A small sound classifier, trained from scratch: norm groupnorm, 26041 training examples.
Rows from block 7 of a small sound classifier, named by matrix and row number. Each number is 500 + 50 x the weight over its row's rms, rounded and kept within 0 to 999. All counts start at 0. Numbers have three digits each. After the name is the row's rms in percent of the matrix's.
After each channel's rows are labels from the 100 clips, of 14976, where the channel reaches its highest value: "top examples" is what is common among them. Only what is clearly more common there than usual is listed. The data: short read English sentences (LibriTTS-R).
# conv: pointwise conv (model.blocks.7.conv.weight, 320x320x1), inputs 128-191

conv.262 085:474478416471490421450505471468589544508442460449565538425531525514524572491439489486496362480547461552547587504563568533544472514485508475644447481488565531463466420580456371510547467463464551
top examples: voice: female

conv.55 163:412550449506447519481484601494505533443490533556471456555517488419498500488583491515458563445515553563526498422525448521423474496536523491524445541580550486485503498477467450511538548406520496
top examples: voice: male

conv.20 127:473389343524493563574583606507506544534539379582517537465571455592495406451424510516376542502580558509487457499445478451588456496516500557530515471560522534506478496487501306536499466547557516
top examples: voice: male

conv.250 062:467513392519561425517529541507504461566475459448494538467541542470539479435403493536472507592503537527477544352481433449543524584493466487502541458549543456416476531518499441482406544488498419
top examples: voice: male; the word "you"

conv.34 077:520456483541479408498516394525451502533541471471505486435549533525499511557454435536413469526536585539559576520518527522660574605493518588601464594556500553488450466432469447466466481489458526
top examples: voice: male

conv.308 122:558433361528610417542518573502524349385506530501514512526517532520477512448529510368483572486515499502458527534519508490495509482552478542538517477515514479519461575510525565479571527527509482
top examples: voice: male

conv.282 079:572444490509494488519510486535464502447520449507475464510524465537501444511445481523480456533431415443490549542579493452480418457494436604493491503549520479510506427502557544599566494616391581
top examples: voice: male

conv.83 106:499458536547502548518576636569607515487497564589442569416528519582461557584562479505504524568562517494479500504432481501419503430456483436571429440471494474508494510510502428392577451444476426
top examples: voice: male

conv.106 100:463482467495509374478519412480457461489503347484418491486590461486472456535439463582433470515405524503483504439567604481505612504514540496544543476533483475495480351490557539485520450488427534
top examples: voice: female

conv.64 151:538459708555507588499480538484517523475491571544482452580541570437492433526699435510597448431472491549507528521594507525486417538478443488536482506575494551475447545481488452443561494454451528
top examples: voice: male

conv.195 117:419416513491541574510445447495477385475502647514471495515511513470487518486590515538518539456496551463420463455556522559544621501520487465510536512472511488475509589493492540543476502489524475
top examples: voice: male

conv.120 085:466466389536466565524529495503542485478512608551425485560453358552471437595406474432525535519487525554513468471456467604557400449484443487448602501531486557498554522519510424463564545493567504
top examples: the word "you"

conv.107 106:506490530482512486478480500454368502493528434419445491426469467492453482507375442483508516533491475428511489483527504620535465441466473483469554478421480496433498422438464472410452436500348536
top examples: voice: female

conv.51 075:477505446479445542448555474455506474462529472491502495486495488600527451495544457449419432508468395467473517519493543489529516437446400541494437447428473488464546529478564548513547529502476456
top examples: voice: male

conv.293 082:518473491489461459518568415469443552536514475536520451479526489541486480563493427583511532563512465570491580465571472491508567462563482554501503549625506498507491435416556404484443540535516519
top examples: voice: male

conv.70 094:570476587469577494570490482441481575499558484527496502395437548505484419510506435331567472543528406484465478509500523450510544446583463564525463550554496506518478439425414551540488549478447488
top examples: voice: male

conv.244 084:536548503447486351543456446525541479516501386532452522450445438420523434491434497380433444555502521528473484468486514530448538620493567402545502499535497460507510446512526320502504441527443428
top examples: voice: female

conv.179 086:454533495534557529527503470505524492487429571489491510525456475523551496497519508429480569514474502567568526488500548535556495532445518486452493558512561474476510532540604481467501621506507509
top examples: voice: female

conv.274 129:472491525468488518444292584436469400573445650526472483661456500404477516460586510479480563535458436518562538473520518472631617615564525482460509444564445524470519532561526625489471452471505517
top examples: voice: male

conv.69 091:515555472424509452491483483522451490502470472491499465451458523421496467497423490463514516458459389488561516599522511568481548607543639491439483507490494410502556469473648394480455496488384539
top examples: voice: female

conv.174 109:459575417430531386492442519539473460544515463450544551413475533436467449533354504454470497475576464497511490479531517535416577534439506449392503478469539507436484433552515453515475575481438498
top examples: voice: female

conv.267 102:534472500489456421522541482535489493502512503482551488488608543461534551519514479570446483489463533494475496497543497577496458471531496464568467460436511484558561483516553431494512407468412505
top examples: the word "you"

conv.234 091:502504480569501462449520426554420452526473469464481487534517458573480446453430477505479476461465514497405455584509492470520459506498595593573570529581521427497483518542432569553513505430376542
top examples: voice: female