From a checkpoint of a small sound classifier: norm groupnorm, widths [320].
Rows from block 8 of a small sound classifier, named by matrix and row number. Each number is 128 + 24 x the weight over its row's rms, rounded and kept within 0 to 255. All counts start at 0. After the name is the row's rms in percent of the matrix's.
After each channel's rows are labels from the 100 clips, of 14976, where the channel reaches its highest value: "top examples" is what is common among them; "loudest band" is the band of the loudest frequency at the time of the peak. Only what is clearly more common there than usual is listed. The data: short read English sentences (LibriTTS-R). In brackets: how many of the 100.
# conv: width-5 conv, dilation 2 (model.blocks.8.conv.weight, 320x320x5, each kernel summed), inputs 240-319

conv.187 110 [126 156 165 132  97 146 117 127 104 130 132 130 131 111 135  85 153 104  82 153 148 142 139 132 125 138 153 121 113 132 141 126 132 154 127 103 126 119 126 120 143 143 155  99 134 121 128 136 117 133 115 138 186 145 155 134 139 109 142 121 134 128 140 161 134 135 157 159 137 129 127 146 147 131 127  99 150 164 130 145]
top examples: voice: male (74)
loudest band: 250 to 500 Hz (30)

conv.31 087 [122 153 127 107 132 121 161 122 132  93 141 134 136 140 111 134 100 138 111 138 134  93 143 141  91 105 126 128  99 158  97 134 116  86 152 148 120 121 128 142 127 181 104 143 120 114 104 150 141 156 122 121 143 128 166 119 140 139 150 146 141 118 136 159 137 138 133 120 126 113 107 118  71 117  66 122 100 158 132 127]
top examples: voice: male (93)
loudest band: 4000 to 8000 Hz (54); 2000 to 4000 Hz (27)

conv.192 138 [149 110 135 148 144 121 137 133 129  97 133  80 100  85 123 137 128 119 144 129 175 124 142 135 126 105  71 145 142 138 100 130 156 114 132 151  99 122 137  88 176 109 117 152 140 134 137 101 116 172 137  98 127 107 110 125 113 160 142 109 119 165 168 125 119 144 145 104 151 121 129 109 132 113 151 188 134 133 156 135]
top examples: voice: female (84)
loudest band: 4000 to 8000 Hz (25)

conv.21 101 [126 120 133 101 119 157 109 125 151 109 130 138 146 130 113 110 135 135 114 115  98  88  91 124 141 142 126 123 116 171 170 141 113 153 145  66 103 100 122 105 143  83 132 129 100 140 123 111 120 139 117 146 135 155 125 125 146  90 159 103 155 134 137 134 127 137 163 145 122 147 140 127 117 138 184 109 137 152 140 157]
top examples: voice: male (74)
loudest band: 250 to 500 Hz (31)

conv.80 100 [179 158 107 134 171 145 158 110 138 206 124  86 135 153 138 138 146 129 158 150 119 174 129 107 143 124 155 153 133  98 148 132 128 135 148 128 145 154 177 112 119 118 109 154 185 117 152  93 135 120 123 145 133 114 147 129 112 120 172 112  98  97 170 128 118  93 104 130 132 116 146 121 109  84 153 148  78 164 125 132]
top examples: voice: female (94)
loudest band: 4000 to 8000 Hz (42)

conv.286 149 [103 110 115 128 161 139 129 123 121 109 132 124 125 123 130 128 139 160  97 123 132 116 122 119 139 128  93 113 131 115 119 122 127 127 144 133 102 149 129 108  94 130 179 167  89 154 124 132 170 127 136 131  95 186 116 151 172 123 131 114 120 102  84 103 114 138 102 132 151 131  81  70  98 148 128  96 137 120 118 170]
top examples: voice: male (75)
loudest band: 250 to 500 Hz (31)