From a checkpoint of a small sound classifier: activation celu.
Rows from block 3 of a small sound classifier, named by matrix and row number. Each number is 50 + 12 x the weight over its row's rms, rounded and kept within 0 to 99. All counts start at 0.
After each channel's rows are labels from the 100 clips, of 14976, where the channel reaches its highest value: "top examples" is what is common among them. Only what is clearly more common there than usual is listed. The data: short read English sentences (LibriTTS-R).
# conv: pointwise conv (model.blocks.3.conv.weight, 320x320x1), inputs 214-319

conv.25:48 39 56 61 36 40 69 56 31 57 60 50 51 37 70 37 75 50 40 74 48 60 38 61 30 48 59 60 60 51 25 48 62 48 40 28 56 45 63 31 63 50 69 47 41 38 26 52 64 72 49 56 47 53 44 47 38 42 37 40 64 17 51 43 64 41 62 77 46 56 41 51 65 29 48 55 68 42 42 72 56 58 43 17 38 59 38 63 64 62 68 72 64 72 37 32 40 43 30 51 60 36 54 37 44 43
top examples: voice: male

conv.7:63 62 59 65 53 58 62 63 50 58 61 43 59 46 81 29 59 56 59 53 52 58 57 45 36 78 47 56 34 48 33 45 42 53 51 35 54 43 57 81 42 50 35 20 66 51 46 46 42 60 54 53 68 76 60 54 56 40 48 43 45 84 58 47 49 59 69 87 60 22 50 75 49 43 58 73 54 50 43 39 45 43 62 57 56 41 58 58 33 45 55 58 55 66 41 81 54 80 50 56 37 52 73 44 47 63
top examples: voice: male

conv.92:46 60 56 46 49 58 52 37 49 34 47 46 48 31 41 42 27 52 58 33 44 56 44 55 33 60 61 61 38 59 60 66 49 36 18 43 63 38 43 59 43 52 37 64 56 99 40 46 40 36 40 40 48 61 43 50 37 65 42 55 53 57 36 49 56 45 40 50 33 32 53 66 50 36 44 52 50 45 19 50 43 42 42 30 52 52 52 62 46 36 54 41 38 35 48 65 48 66 35 59 63 42 32 40 59 51
top examples: voice: female

conv.131:53 43 39 41 37 63 50 72 33 52 58 47 68 60 35 47 52 54 58 64 49 30 58 55 42 84 52 49 56 67 38 59 66 42 52 39 55 61 52 46 68 75 45 60 50 40 39 79 65 53 54 40 55 59 39 53 32 39 42 46 45 40 78 69 41 63 49 67 47 45 60 48 48 49 55 53 39 50 61 49 45 48 55 48 41 47 50 54 54 45 81 52 59 68 49 61 91 65 39 50 66 44 63 48 54 52
top examples: voice: male

conv.215:36 46 48 47 37 61 45 15 56 62 55 54 29 73 67 57 57 57 36 34 40 55 30 55 75 49 60 36 53 85 63 32 70 38 45 44 25 66 43 60 47 66 45 41 46 51 50 47 44 47 49 43 39 56 57 50 49 49 67 54 41 68 44 48 78 24 52 61 49 64 65 55 42 37 58 47 44 66 46 46 88 35 55 41 54 38 58 58 57 36 44 43 32 62 42 73 49 53 43 41 69 62 61 56 56 45
top examples: voice: male

conv.305:48 66 49 56 46 40 51 38 57 47 50 52 53 45 41 54 49 45 48 49 51 54 40 50 53 74 46 45 51 60 52 49 46 46 44 72 46 26 62 31 27 54 51 56 38 22 56 60 50 54 35 59 52 53 61 48 43 56 55 42 39 74 53 57 63 49 50 38 54 48 37 42 58 42 64 46 42 40 41 41 57 31 38 44 35 31 41 44 44 57 48 45 50 51 52 98 42 51 44 46 61 39 65 57 59 54
top examples: voice: female

conv.72:51 56 34 36 57 48 67 80 60 61 46 44 66 47 73 44 40 62 57 36 58 41 41 65 62 76 56 63 39 53 59 43 52 66 39 39 64 63 56 39 35 37 41 59 50 44 34 50 46 32 35 42 63 58 59 38 44 47 29 32 41 22 53 48 42 46 56 53 44 60 60 45 61 39 70 53 46 69 53 50 39 51 56 48 47 55 35 60 42 49 36 41 53 33 42 48 45 67 50 45 40 49 40 61 58 63
top examples: voice: male

conv.35:36 41 49 43 52 58 75 61 33 38 74 40 61 58 31 23 47 40 64 59 39 47 79 37 61 43 56 46 46 42 48 46 71 41 28 62 33 41 49 54 55 38 51 52 70 42 68 23 40 46 54 55 46 43 53 39 69 46 44 51 43 39 33 43 59 52 53 56 49 46 71 42 34 90 54 21 44 43 50 33 63 47 25 47 53 57 43 64 31 58 58 55 46 49 43 68 63 53 47 70 57 64 50 45 59 38
top examples: voice: male

conv.230:67 56 51 38 42 42 32 47 33 63 55 51 58 55 62 50 45 43 43 62 61 78 67 78 43 45 59 52 65 59 37 40 60 53 43 39 30 47 19 46 31 39 35 50 52 53 47 26 65 39 50 59 61 51 36 50 67 57 46 56 60 49 58 37 45 50 47 46 60 55 42 59 47 68 61 28 59 50 53 51 46 21 38 29 65 40 43 58 37 74 75 42 35 53 51 60 64 45 46 65 56 58 61 61 55 59
top examples: voice: male

conv.10:38 51 38 43 57 61 39 34 38 49 53 34 68 33 46 50 27 63 29 50 59 39 72 47 54 48 37 45 71 60 42 35 32 30 58 64 38 48 47 36 64 50 64 41 53 49 41 44 40 44 51 50 35 57 72 51 43 49 57 47 44 57 45 63 43 60 61 50 20 48 39 36 41 23 45 45 40 60 56 37 47 45 40 32 31 57 47 36 39 50 40 67 56 78 34 60 58 56 53 56 65 36 63 58 40 46
top examples: voice: female

conv.297:63 54 62 54 70 51 38 52 37 57 61 45 39 68 67 56 77 68 64 61 68 17 81 22 51 34 63 45 66 55 47 55 37 71 65 51 70 42 62 67 52 69 39 40 44 38 35 45 69 42 36 50 58 55 52 43 42 50 46 23 39 59 45 40 58 65 28 41 38 55 69 53 40 65 52 58 53 52 56 38 35 61 33 35 52 50 42 22 60 53 57 50 38 45 64 47 57 60 54 47 68 32 69 76 43 70
top examples: voice: male

conv.199:44 54 42 71 22 63 37 45 49 50 50 63 71 62 15 34 42 34 40 40 52 57 30 42 75 27 52 42 36 40 74 45 44 40 56 59 32 83 67 75 58 63 64 50 56 57 48 46 59 57 40 25 43 47 54 70 54 52 68 67 50 38 45 52 56 38 42 66 29 52 55 41 48 67 62 48 28 41 51 70 65 62 36 43 46 44 59 43 46 44 34 25 43 43 35 62 67 38 68 36 69 67 44 58 51 48
top examples: voice: male