Weights of a small sound classifier: batches of 64, 18.7 epochs.
Rows from block 3 of a small sound classifier, named by matrix and row number. Each number is 128 + 32 x the weight over its row's rms, rounded and kept within 0 to 255. All counts start at 0. After the name is the row's rms in percent of the matrix's.
Before each channel's rows are labels from the 100 clips, of 14976, where the channel reaches its highest value: "strongest on" is what is common among them; "loudest" is the band of the loudest frequency at the time of the peak. Only what is clearly more common there than usual is listed. The data: short read English sentences (LibriTTS-R). In brackets: how many of the 100.
# conv: pointwise conv (model.blocks.3.conv.weight, 320x320x1), inputs 0-106

strongest on: voice: female (94)
loudest: 4000 to 8000 Hz (42)
conv.158 076 [177 113 179 130 171 140 116 143 132 127 123 101 149 184 126  67 107 125 149  85  28 134 190 153 150 129 114 157 148  60  93 112 104 186 113 128  63  82 182  86 212 159 134 119 139 136 158 128 115 134 128 127  97 106 119 109 138 121 115 145 158 130 136 103  99 107 132 146 109  94 115 165 124  81 181  86 199 130 106 146  80 115 121  96 110 132  93 148 101 113  95 159  92 133  61  94 117 136 128 122 130 170 129 101 160 103 149]

strongest on: voice: female (98)
loudest: 4000 to 8000 Hz (49); 2000 to 4000 Hz (30)
conv.216 110 [135  72  67 126 157 199 120 143 157 169 112 150 155 174 117 152 133 139 131  99  95 123 145 138 146 184 137  79 172 140 189 126 169 130 126 172 114 115 104 167 123 107 146 112 184  95  97 163 156 195 109 127 182  89 124 109 120 144  62 104 174 167 142 114 140 118 109  94 140 118 119 103 153 148  96 105 119  92 170 129 143  89 162  98 108  87 142 198 100 140 148 129 177 161 100 149  98 145 161 178 123 173 180 210 106  43 174]

strongest on: voice: female (99)
loudest: 4000 to 8000 Hz (49); 2000 to 4000 Hz (32)
conv.203 113 [148 158 193  90 125 145  92 171 126 129 118 176  67 145 123 127 107  87 112  76 204  96 176 139  86 124 131 131 177 169 151 102 151 147  26  94  97 166 193 176 104  99 115 123 152 122  89 132 125 117 151 100 105 136  98 143 146  89  85 173 214 124  98 154 123  81 171  92 157 151 142 148  88 142  92 146 127 126  82 169 109 126 148 158 121 139 125 181  96 116  78 120  88 159  84 122  89 115 197 140 249 164 102 127 121 101  39]

strongest on: voice: female (97)
loudest: 4000 to 8000 Hz (36)
conv.267 089 [133  93 117 112 150 163  72 138  62 154 123 167 115 172 144 163 133 160 122 162  91 118 196  99 175 146 150  84 169 100 129  56 102 151 116 120 102  86 126  97  98  90 117 167  99 193  92 141 116 113 131 138 152 126 155  85 146 134  91 133 140 155  84 128  92  99  76 110 143  82 156 185 161 100 113 117 107  85 138 119 112 119 116 171 114 183 113 194 151 103 165  93 158 125 201 192  88 148 207 124 179  86 116 141 135 152 114]

strongest on: voice: female (100)
loudest: 4000 to 8000 Hz (45); 2000 to 4000 Hz (34)
conv.305 116 [104 105 125 100  99 139 119 104 108 121 101  64 154 117 154 125 163 103 134 114 181 111 170 148  88  62 181 151  84 204 140 127 212 187 149 121  91 167 211 152 124  79  87 129 132 127 255 124 150 111 142 130 133 144 105 133 123 156 163 110 223 125 151 105 133 104 120 144  78 123 120 113 142 168 122 155  88 118 116 119 138 111 100  90  95  65  87 181 145  88 159 128 153 136 195 100 120  83 196  87 116 145  82 112  60 116 102]

strongest on: voice: female (98)
loudest: 4000 to 8000 Hz (31)
conv.259 121 [127  89 131  96 158  73 127 118 102 115 118 166 128 128 177  90 139 118 155 128 199 125 147 144 255 180 145 163 131  44 125 151 101 169 103 176 180 142  81 146  88 140 152 138 105 105 186 100 145 150 168 145 133 156 197 101 101 184 137 181 145 165 101 125 116 123  99 130 146  82 129 150 144 110  94  97 134 120 114 135  64 111  94  76 154  85 122  62 141  81 128 166 251 101 154 146  91  99 150 150 144  74 170 112  81 126  97]

strongest on: voice: male (98)
loudest: 4000 to 8000 Hz (32)
conv.277 074 [171 139 153 106 156 177 122 150 134  91 157 161 133  86 105 109  59 137 145 134 122 176 119 146  69 154 133 114 156 104 134  74 149  99  72  75 108  96 182 105 142 104 138 166 156 147 123 181 167 148 138  90 186 203 132 147 118 109 121  91 141 129  94 131 152 113 182 214 173  94 166 115 132  55 151 117  70 164 173 154 137 161 153 125  92  96 139 118 165 139 153  75 230  99 134  94 119 156 148  97  92 118 126 148 130 117  83]

strongest on: voice: male (94)
loudest: 4000 to 8000 Hz (44)
conv.7 109 [121 131  79 138 128 138 194 130 125  92 148 142 175 161  96 107 110  68  88 209 121 206 136 147 123 169 170 164 109 131 145 129  93  63 119 142 104 123 113 149 145 105 165 123 117 126 181 121  77 143 111 105 109 107 134 158 117  76 139  85 136 104 123 115 118 116 131 144 132 117 118 120 122 114 161 138  80 122 107 133 100 142 156 120 108 126  43 117 183 135  70 122 113 158 134 175 172 139  80 147 132  98 119  54 152 168 111]

strongest on: voice: male (99)
loudest: 4000 to 8000 Hz (72)
conv.281 115 [157 134 151 128  87 124 188 120 118 160 137  71 143 153  76 131 115 166 146 163 165 144 152 151  99  87 152 123 158 111 108 131 123 125 105 100 110  91 154 143 117 144 137 139 172 155 132 116 193 111  61 156 149 105 154 130 150  97 122 196 140 164  64 168 149  81 129 139 168 213 137 153 116 150 144 119 151 153 182 137  96 125 106 123  63 111 141  26 131  82 146 111 170 123 111 127 123 133 180 141  87 133 138 129 161 135 127]