Rows from block 3 of a small sound classifier, named by matrix and row number. Each number is 128 + 24 x the weight over its row's rms, rounded and kept within 0 to 255. All counts start at 0. After the name is the row's rms in percent of the matrix's.
After each channel's rows are labels from the 100 clips, of 14976, where the channel reaches its highest value: "strongest on" is what is common among them; "loudest band" is the band of the loudest frequency at the time of the peak. Only what is clearly more common there than usual is listed. The data: short read English sentences (LibriTTS-R). In brackets: how many of the 100, against the usual share in percent.
# conv: pointwise conv (model.blocks.3.conv.weight, 320x320x1), inputs 0-106

conv.221 104 [ 96 121 115 149 158 130 155 143 133 138 125 158 130 100 152 136 101 143 125 118 117 122 137 114 133 115 125 116 144 134 106 138 126 113 140 117 135 122 175 107 136 148 131 100 163 187 103  81 114 139 135  89 139 133 161 110 180 120  74 144 127  82 111 125 149 136 146 101 138 142 183 118 142 136 176  74 193 135 180 176 140 150 128 152 142 128 147 105 110  88 122  90 113  81 111 120 116 152 117 133 141 160 116 149 123 151 122]
strongest on: voice: male (97 vs 46.1)
loudest band: 4000 to 8000 Hz (56 vs 4.7)

conv.252 097 [114 116 131  82 110 137 154 168 108 144 145 133 101 119 150 152 144  90 143 121 151 121 117 135 133  86 111 132  97 161 124 112 107 154 131  98 121 147 121  99 154 145 165 154 182 105 145 159 112 128 186 141 130 138 139 111 127 110 155 144 116 118 142 139 146 129 161 119 117 116  76 111 129 132 116 141 132 145 134 146  94 138 110 180 115 165 135 186 105  99 133 129  93 121 114  90 171 110  95  75 158 152 142  98 155 131 122]
strongest on: voice: female (96 vs 53.9)
loudest band: 500 to 1000 Hz (35 vs 5.8)

conv.175 102 [113 126 161 110 127 136 112 161 126 121 131 103 144 128 143 143 130 105  85 167 139 135 119  86 196 128 150 107 145 135 119 116 127 139 163 140 160 127 130 154 123  93 124 106 149 121 114 120 165 122 113 147 115 156 137 147  85 163 151 153 159 113 153 113 134 131 109 175 131 160  81  81 127 153 145 148 158 146  87  92  97 139  98 125  83 119  82  48 136 116 125 142 135 125 163  85 152 113  95  95 119 131 103 152 100 133 135]
strongest on: voice: male (99 vs 46.1)
loudest band: 4000 to 8000 Hz (63 vs 4.7); 2000 to 4000 Hz (27 vs 2.2)

conv.73 092 [133 113 128 145 147 138 150 151 106 126 120 102  97 133  89 129 166  99 115  95 152 101 145 142 176 131 155 102 163 137 110 124 157 160 138 156 147  95 159 139 110 123 162 118 125 121 132  95 110 135 135 124 171 154 127 136 105 154 160 128 167  74 183 111 124 106 132 141 127 116 133  97 137 124 143 108 172 136  94 184 141 123 139 120 122 108 151 137 127 139 178 154 136 148  90 145 162 156 122 133 160  69 166 136 101 144 152]
strongest on: voice: female (99 vs 53.9)
loudest band: 4000 to 8000 Hz (51 vs 4.7); 2000 to 4000 Hz (47 vs 2.2)

conv.129 113 [125 111 188 156 119 132 150 145 127 166 114 136 118 126 125 125  88 138 132 176 124  94  94 147 160 123 110 124 176  86 125 107 101 127 142 102 125 130 118  96 131 107 120 118 143 149 136 126 165 111  88 133 113  79 134 140 153 157 129 143 125 128 129 101 140 103 109 137 166 138 153 122 124 141 136 135 113 126 138 107 142 119  64  93 148 140 168  89 170 112 116 121 105 113 150 140 131 103 167 121 104 182 135  97 129 109 132]
strongest on: voice: male (98 vs 46.1)
loudest band: 4000 to 8000 Hz (35 vs 4.7)

conv.67 092 [ 72 118 121 113 140 126 103 100 152 126 129 130 137 124 117 127 135 116 128 123 129 118 146 112 156 160 179 105 127 115 133 132 144 143 114  75 146 104 109 104 125  95 117 121 141 145 152 163 164 113 122 162 150 129 156 112 131 132 139 111 208 133 136 113  94 134 103 107 118 141 108 119 105 112 130  90 134 116 127 142 150 162 184 134  71 134 119 117 120 108 138 121 114 187 176 132 138 146 183 190 156  89 148 102 110 138 137]
strongest on: voice: female (100 vs 53.9)
loudest band: 4000 to 8000 Hz (55 vs 4.7); 2000 to 4000 Hz (43 vs 2.2)

conv.163 079 [120 151 153 122 103 163 139 118 135 134 137 109 157 135 117 158  92 114 131 154 117 115 129 122 129 119 129 143 125  98 137 164 133 112 112 142 139 149 151 118 112 156 150 109 129 156 179 117 142 149  95 158 131 148 124 128 134 162 142 138 102 132 129 149 129 114 175 177 146 109  95 122 137 146 121 119 146 130 131 113 106 161 145 110 109 175 143 120 129 131 167 191 165 143  88 139 146 168 132 163 121 113 139 157 123 150 124]
strongest on: voice: male (99 vs 46.1)
loudest band: 4000 to 8000 Hz (75 vs 4.7)

conv.191 111 [133  98 128 107 111 136  86 142 130 132 141  73 125 156 118 111 109 139 126 112 140 116 128 141 146 130 195 135 153 158 124 137 100 123 167 128 124 137 148 126 137 115  89 111  83 137  98  99 130  92 115 122 138 146  86 147  88 141  87 124 169 127 146 122 111 110  83 101 114 116 153 136 116 172 156 147 148 157 130 154  92 115 130 165 125 107 129 172 101 131 101 125 136 110 137 124 119 147 118 120 141 156 122 119  94 103 127]
strongest on: voice: female (100 vs 53.9)
loudest band: 4000 to 8000 Hz (65 vs 4.7); 2000 to 4000 Hz (27 vs 2.2)

conv.280 116 [110 135 149  91 129 172 110 138 139 100 101 115 137 155 110 147 120 106  89 123 161 117 120 100 159 140  87 114 178 130  95  94 118  93  86  86 120 144 102 137 128 160 166 115 131 138 143 116 190 121 133 141 135 143 112 105 142 117  97 161 176 132 122 119 116 129 114 138 159 133 125 124  95 106  90  93 164 124 138 113 131 112 111 160 142  60 120 174 111  98 142 151 203 163  83 123 136 145 138 122 109  89 156 134 146  78 171]
strongest on: voice: female (99 vs 53.9)
loudest band: 4000 to 8000 Hz (41 vs 4.7); 2000 to 4000 Hz (34 vs 2.2)

conv.102 123 [143 111 147 163 138 139 101 147 139 131 142 129 115  99 134 132 133  83 157 158 131 153  92 107 125 124 109 128 142 132 121 132 104 106 148 127 166 103 154 120 169 107 103  48 124 145 119  89 108 162 176 162 147 136 121 136 135 120 100 124 105 118 121 127 156 116  91 146 156 125 124 122  98 140 122  93 195 143 120 149 116 123 144 153 114 129 128 120 159  99 102 148 114 116 150 121 148 123 131 122 143 134 126 104 137 133 152]
strongest on: voice: male (86 vs 46.1)
loudest band: 4000 to 8000 Hz (50 vs 4.7)

conv.124 087 [114 150 102 114 140 125 117 130 124 125 126 137 130 123 155 112 190 193 136 173 111 106 126 139 117  70 141 111 131 122 190 109 156  54 150 132 165 115 125 143 112 160 149 128 145 180 131 122 130  80 138 162 107 165 140 161 173 115 146 131 141 109 134 142 139 101 127 117 114 117 140 104  91  98 137 147 163 125 126 162 124 114 128 121 117 157 121  69 137 153 129 144 127 183 126 120 132 131  94 175 164 128 133 113 133 179 153]
strongest on: voice: male (93 vs 46.1)
loudest band: 4000 to 8000 Hz (40 vs 4.7)

conv.172 081 [125 129 129 154 128 146 132  92  90 126 121 125 115 108 106 147 120 125 122 152 144 109 109 120 129 144 114 124 110 120 128 104  89 114 148 140 173 151 150 142 151 126 161 136  92 151 117 146 120 138 176 139 133 123 121 123 145 136 147 159 136  94 109 109 132 137 144 115 131 141 105  81 117 151 141 185 104 120 138 116 114 121 172 125 131 144 120  72 108 114 137 117 130  59 141 155 125 129 100 143 105 119  97 164 151 113 123]
strongest on: voice: male (87 vs 46.1)
loudest band: 4000 to 8000 Hz (25 vs 4.7)

conv.196 089 [143 100 159 154 153 106 180 120 138 105 127  98 111 129 113 104 115 105 133 103 174  98 150 121 148 103  83 113 111 126 115  90 143 120  54 109 103 130 177 144  95 154 120 133 132 143 133 144 154 121 140 106 139 154 151 157 145 120 114 106 123 105 155 128 132 128 117 134 134 161 146 168 144 142 143 127 155 125 166 161 100  99 130  95 107  73 101  59  92  89 105  91 137  96 104  62 129 111  94 116 138 101 159 128 120 123  86]
strongest on: voice: male (97 vs 46.1)
loudest band: 4000 to 8000 Hz (43 vs 4.7); 2000 to 4000 Hz (40 vs 2.2)

conv.289 091 [123 105 142 133 135 147 110 149 133 139 138 130 166 142 127 142 152 125 116 116 138  90 156 106 136 120 142 145 132 136 124 124 131 186 100 108 127 145 160 128 114 158 116 117 125 126 147  67 156 120 130 146 121  98 141 105 125 134 131 161 179  80 100 166 133 113 139 113 148 119  91 111 123  96  97  90 144  92 124 116 119 162 126 120 136 132 124 137 154 124 159 101  98 152 172 104  93 145 202  96 148 145 110  87 120 101 128]
strongest on: voice: female (99 vs 53.9)
loudest band: 4000 to 8000 Hz (62 vs 4.7); 2000 to 4000 Hz (30 vs 2.2)

conv.263 113 [115 165 141  75 136 105 167 142 111 113 143 107 148 121 129  98 148 102 122 174  93  69 124 115 100  90 106  92 110 110 121 106 134 103 129 165 107 113 111 137 136 128 150  82 148 178 159 136 135 143  98 121 163 137 114 150 145 138 145 121 136 130 100 126 117 119 107 141 158 176 164 106 119 169 148 125 103 151 170 119 113 103  88  97 156 110 118  61  79 139 119 113 113  74 134  86 113  95 136 122 160 202 129 118 136 141 133]
strongest on: voice: male (98 vs 46.1)
loudest band: 4000 to 8000 Hz (64 vs 4.7)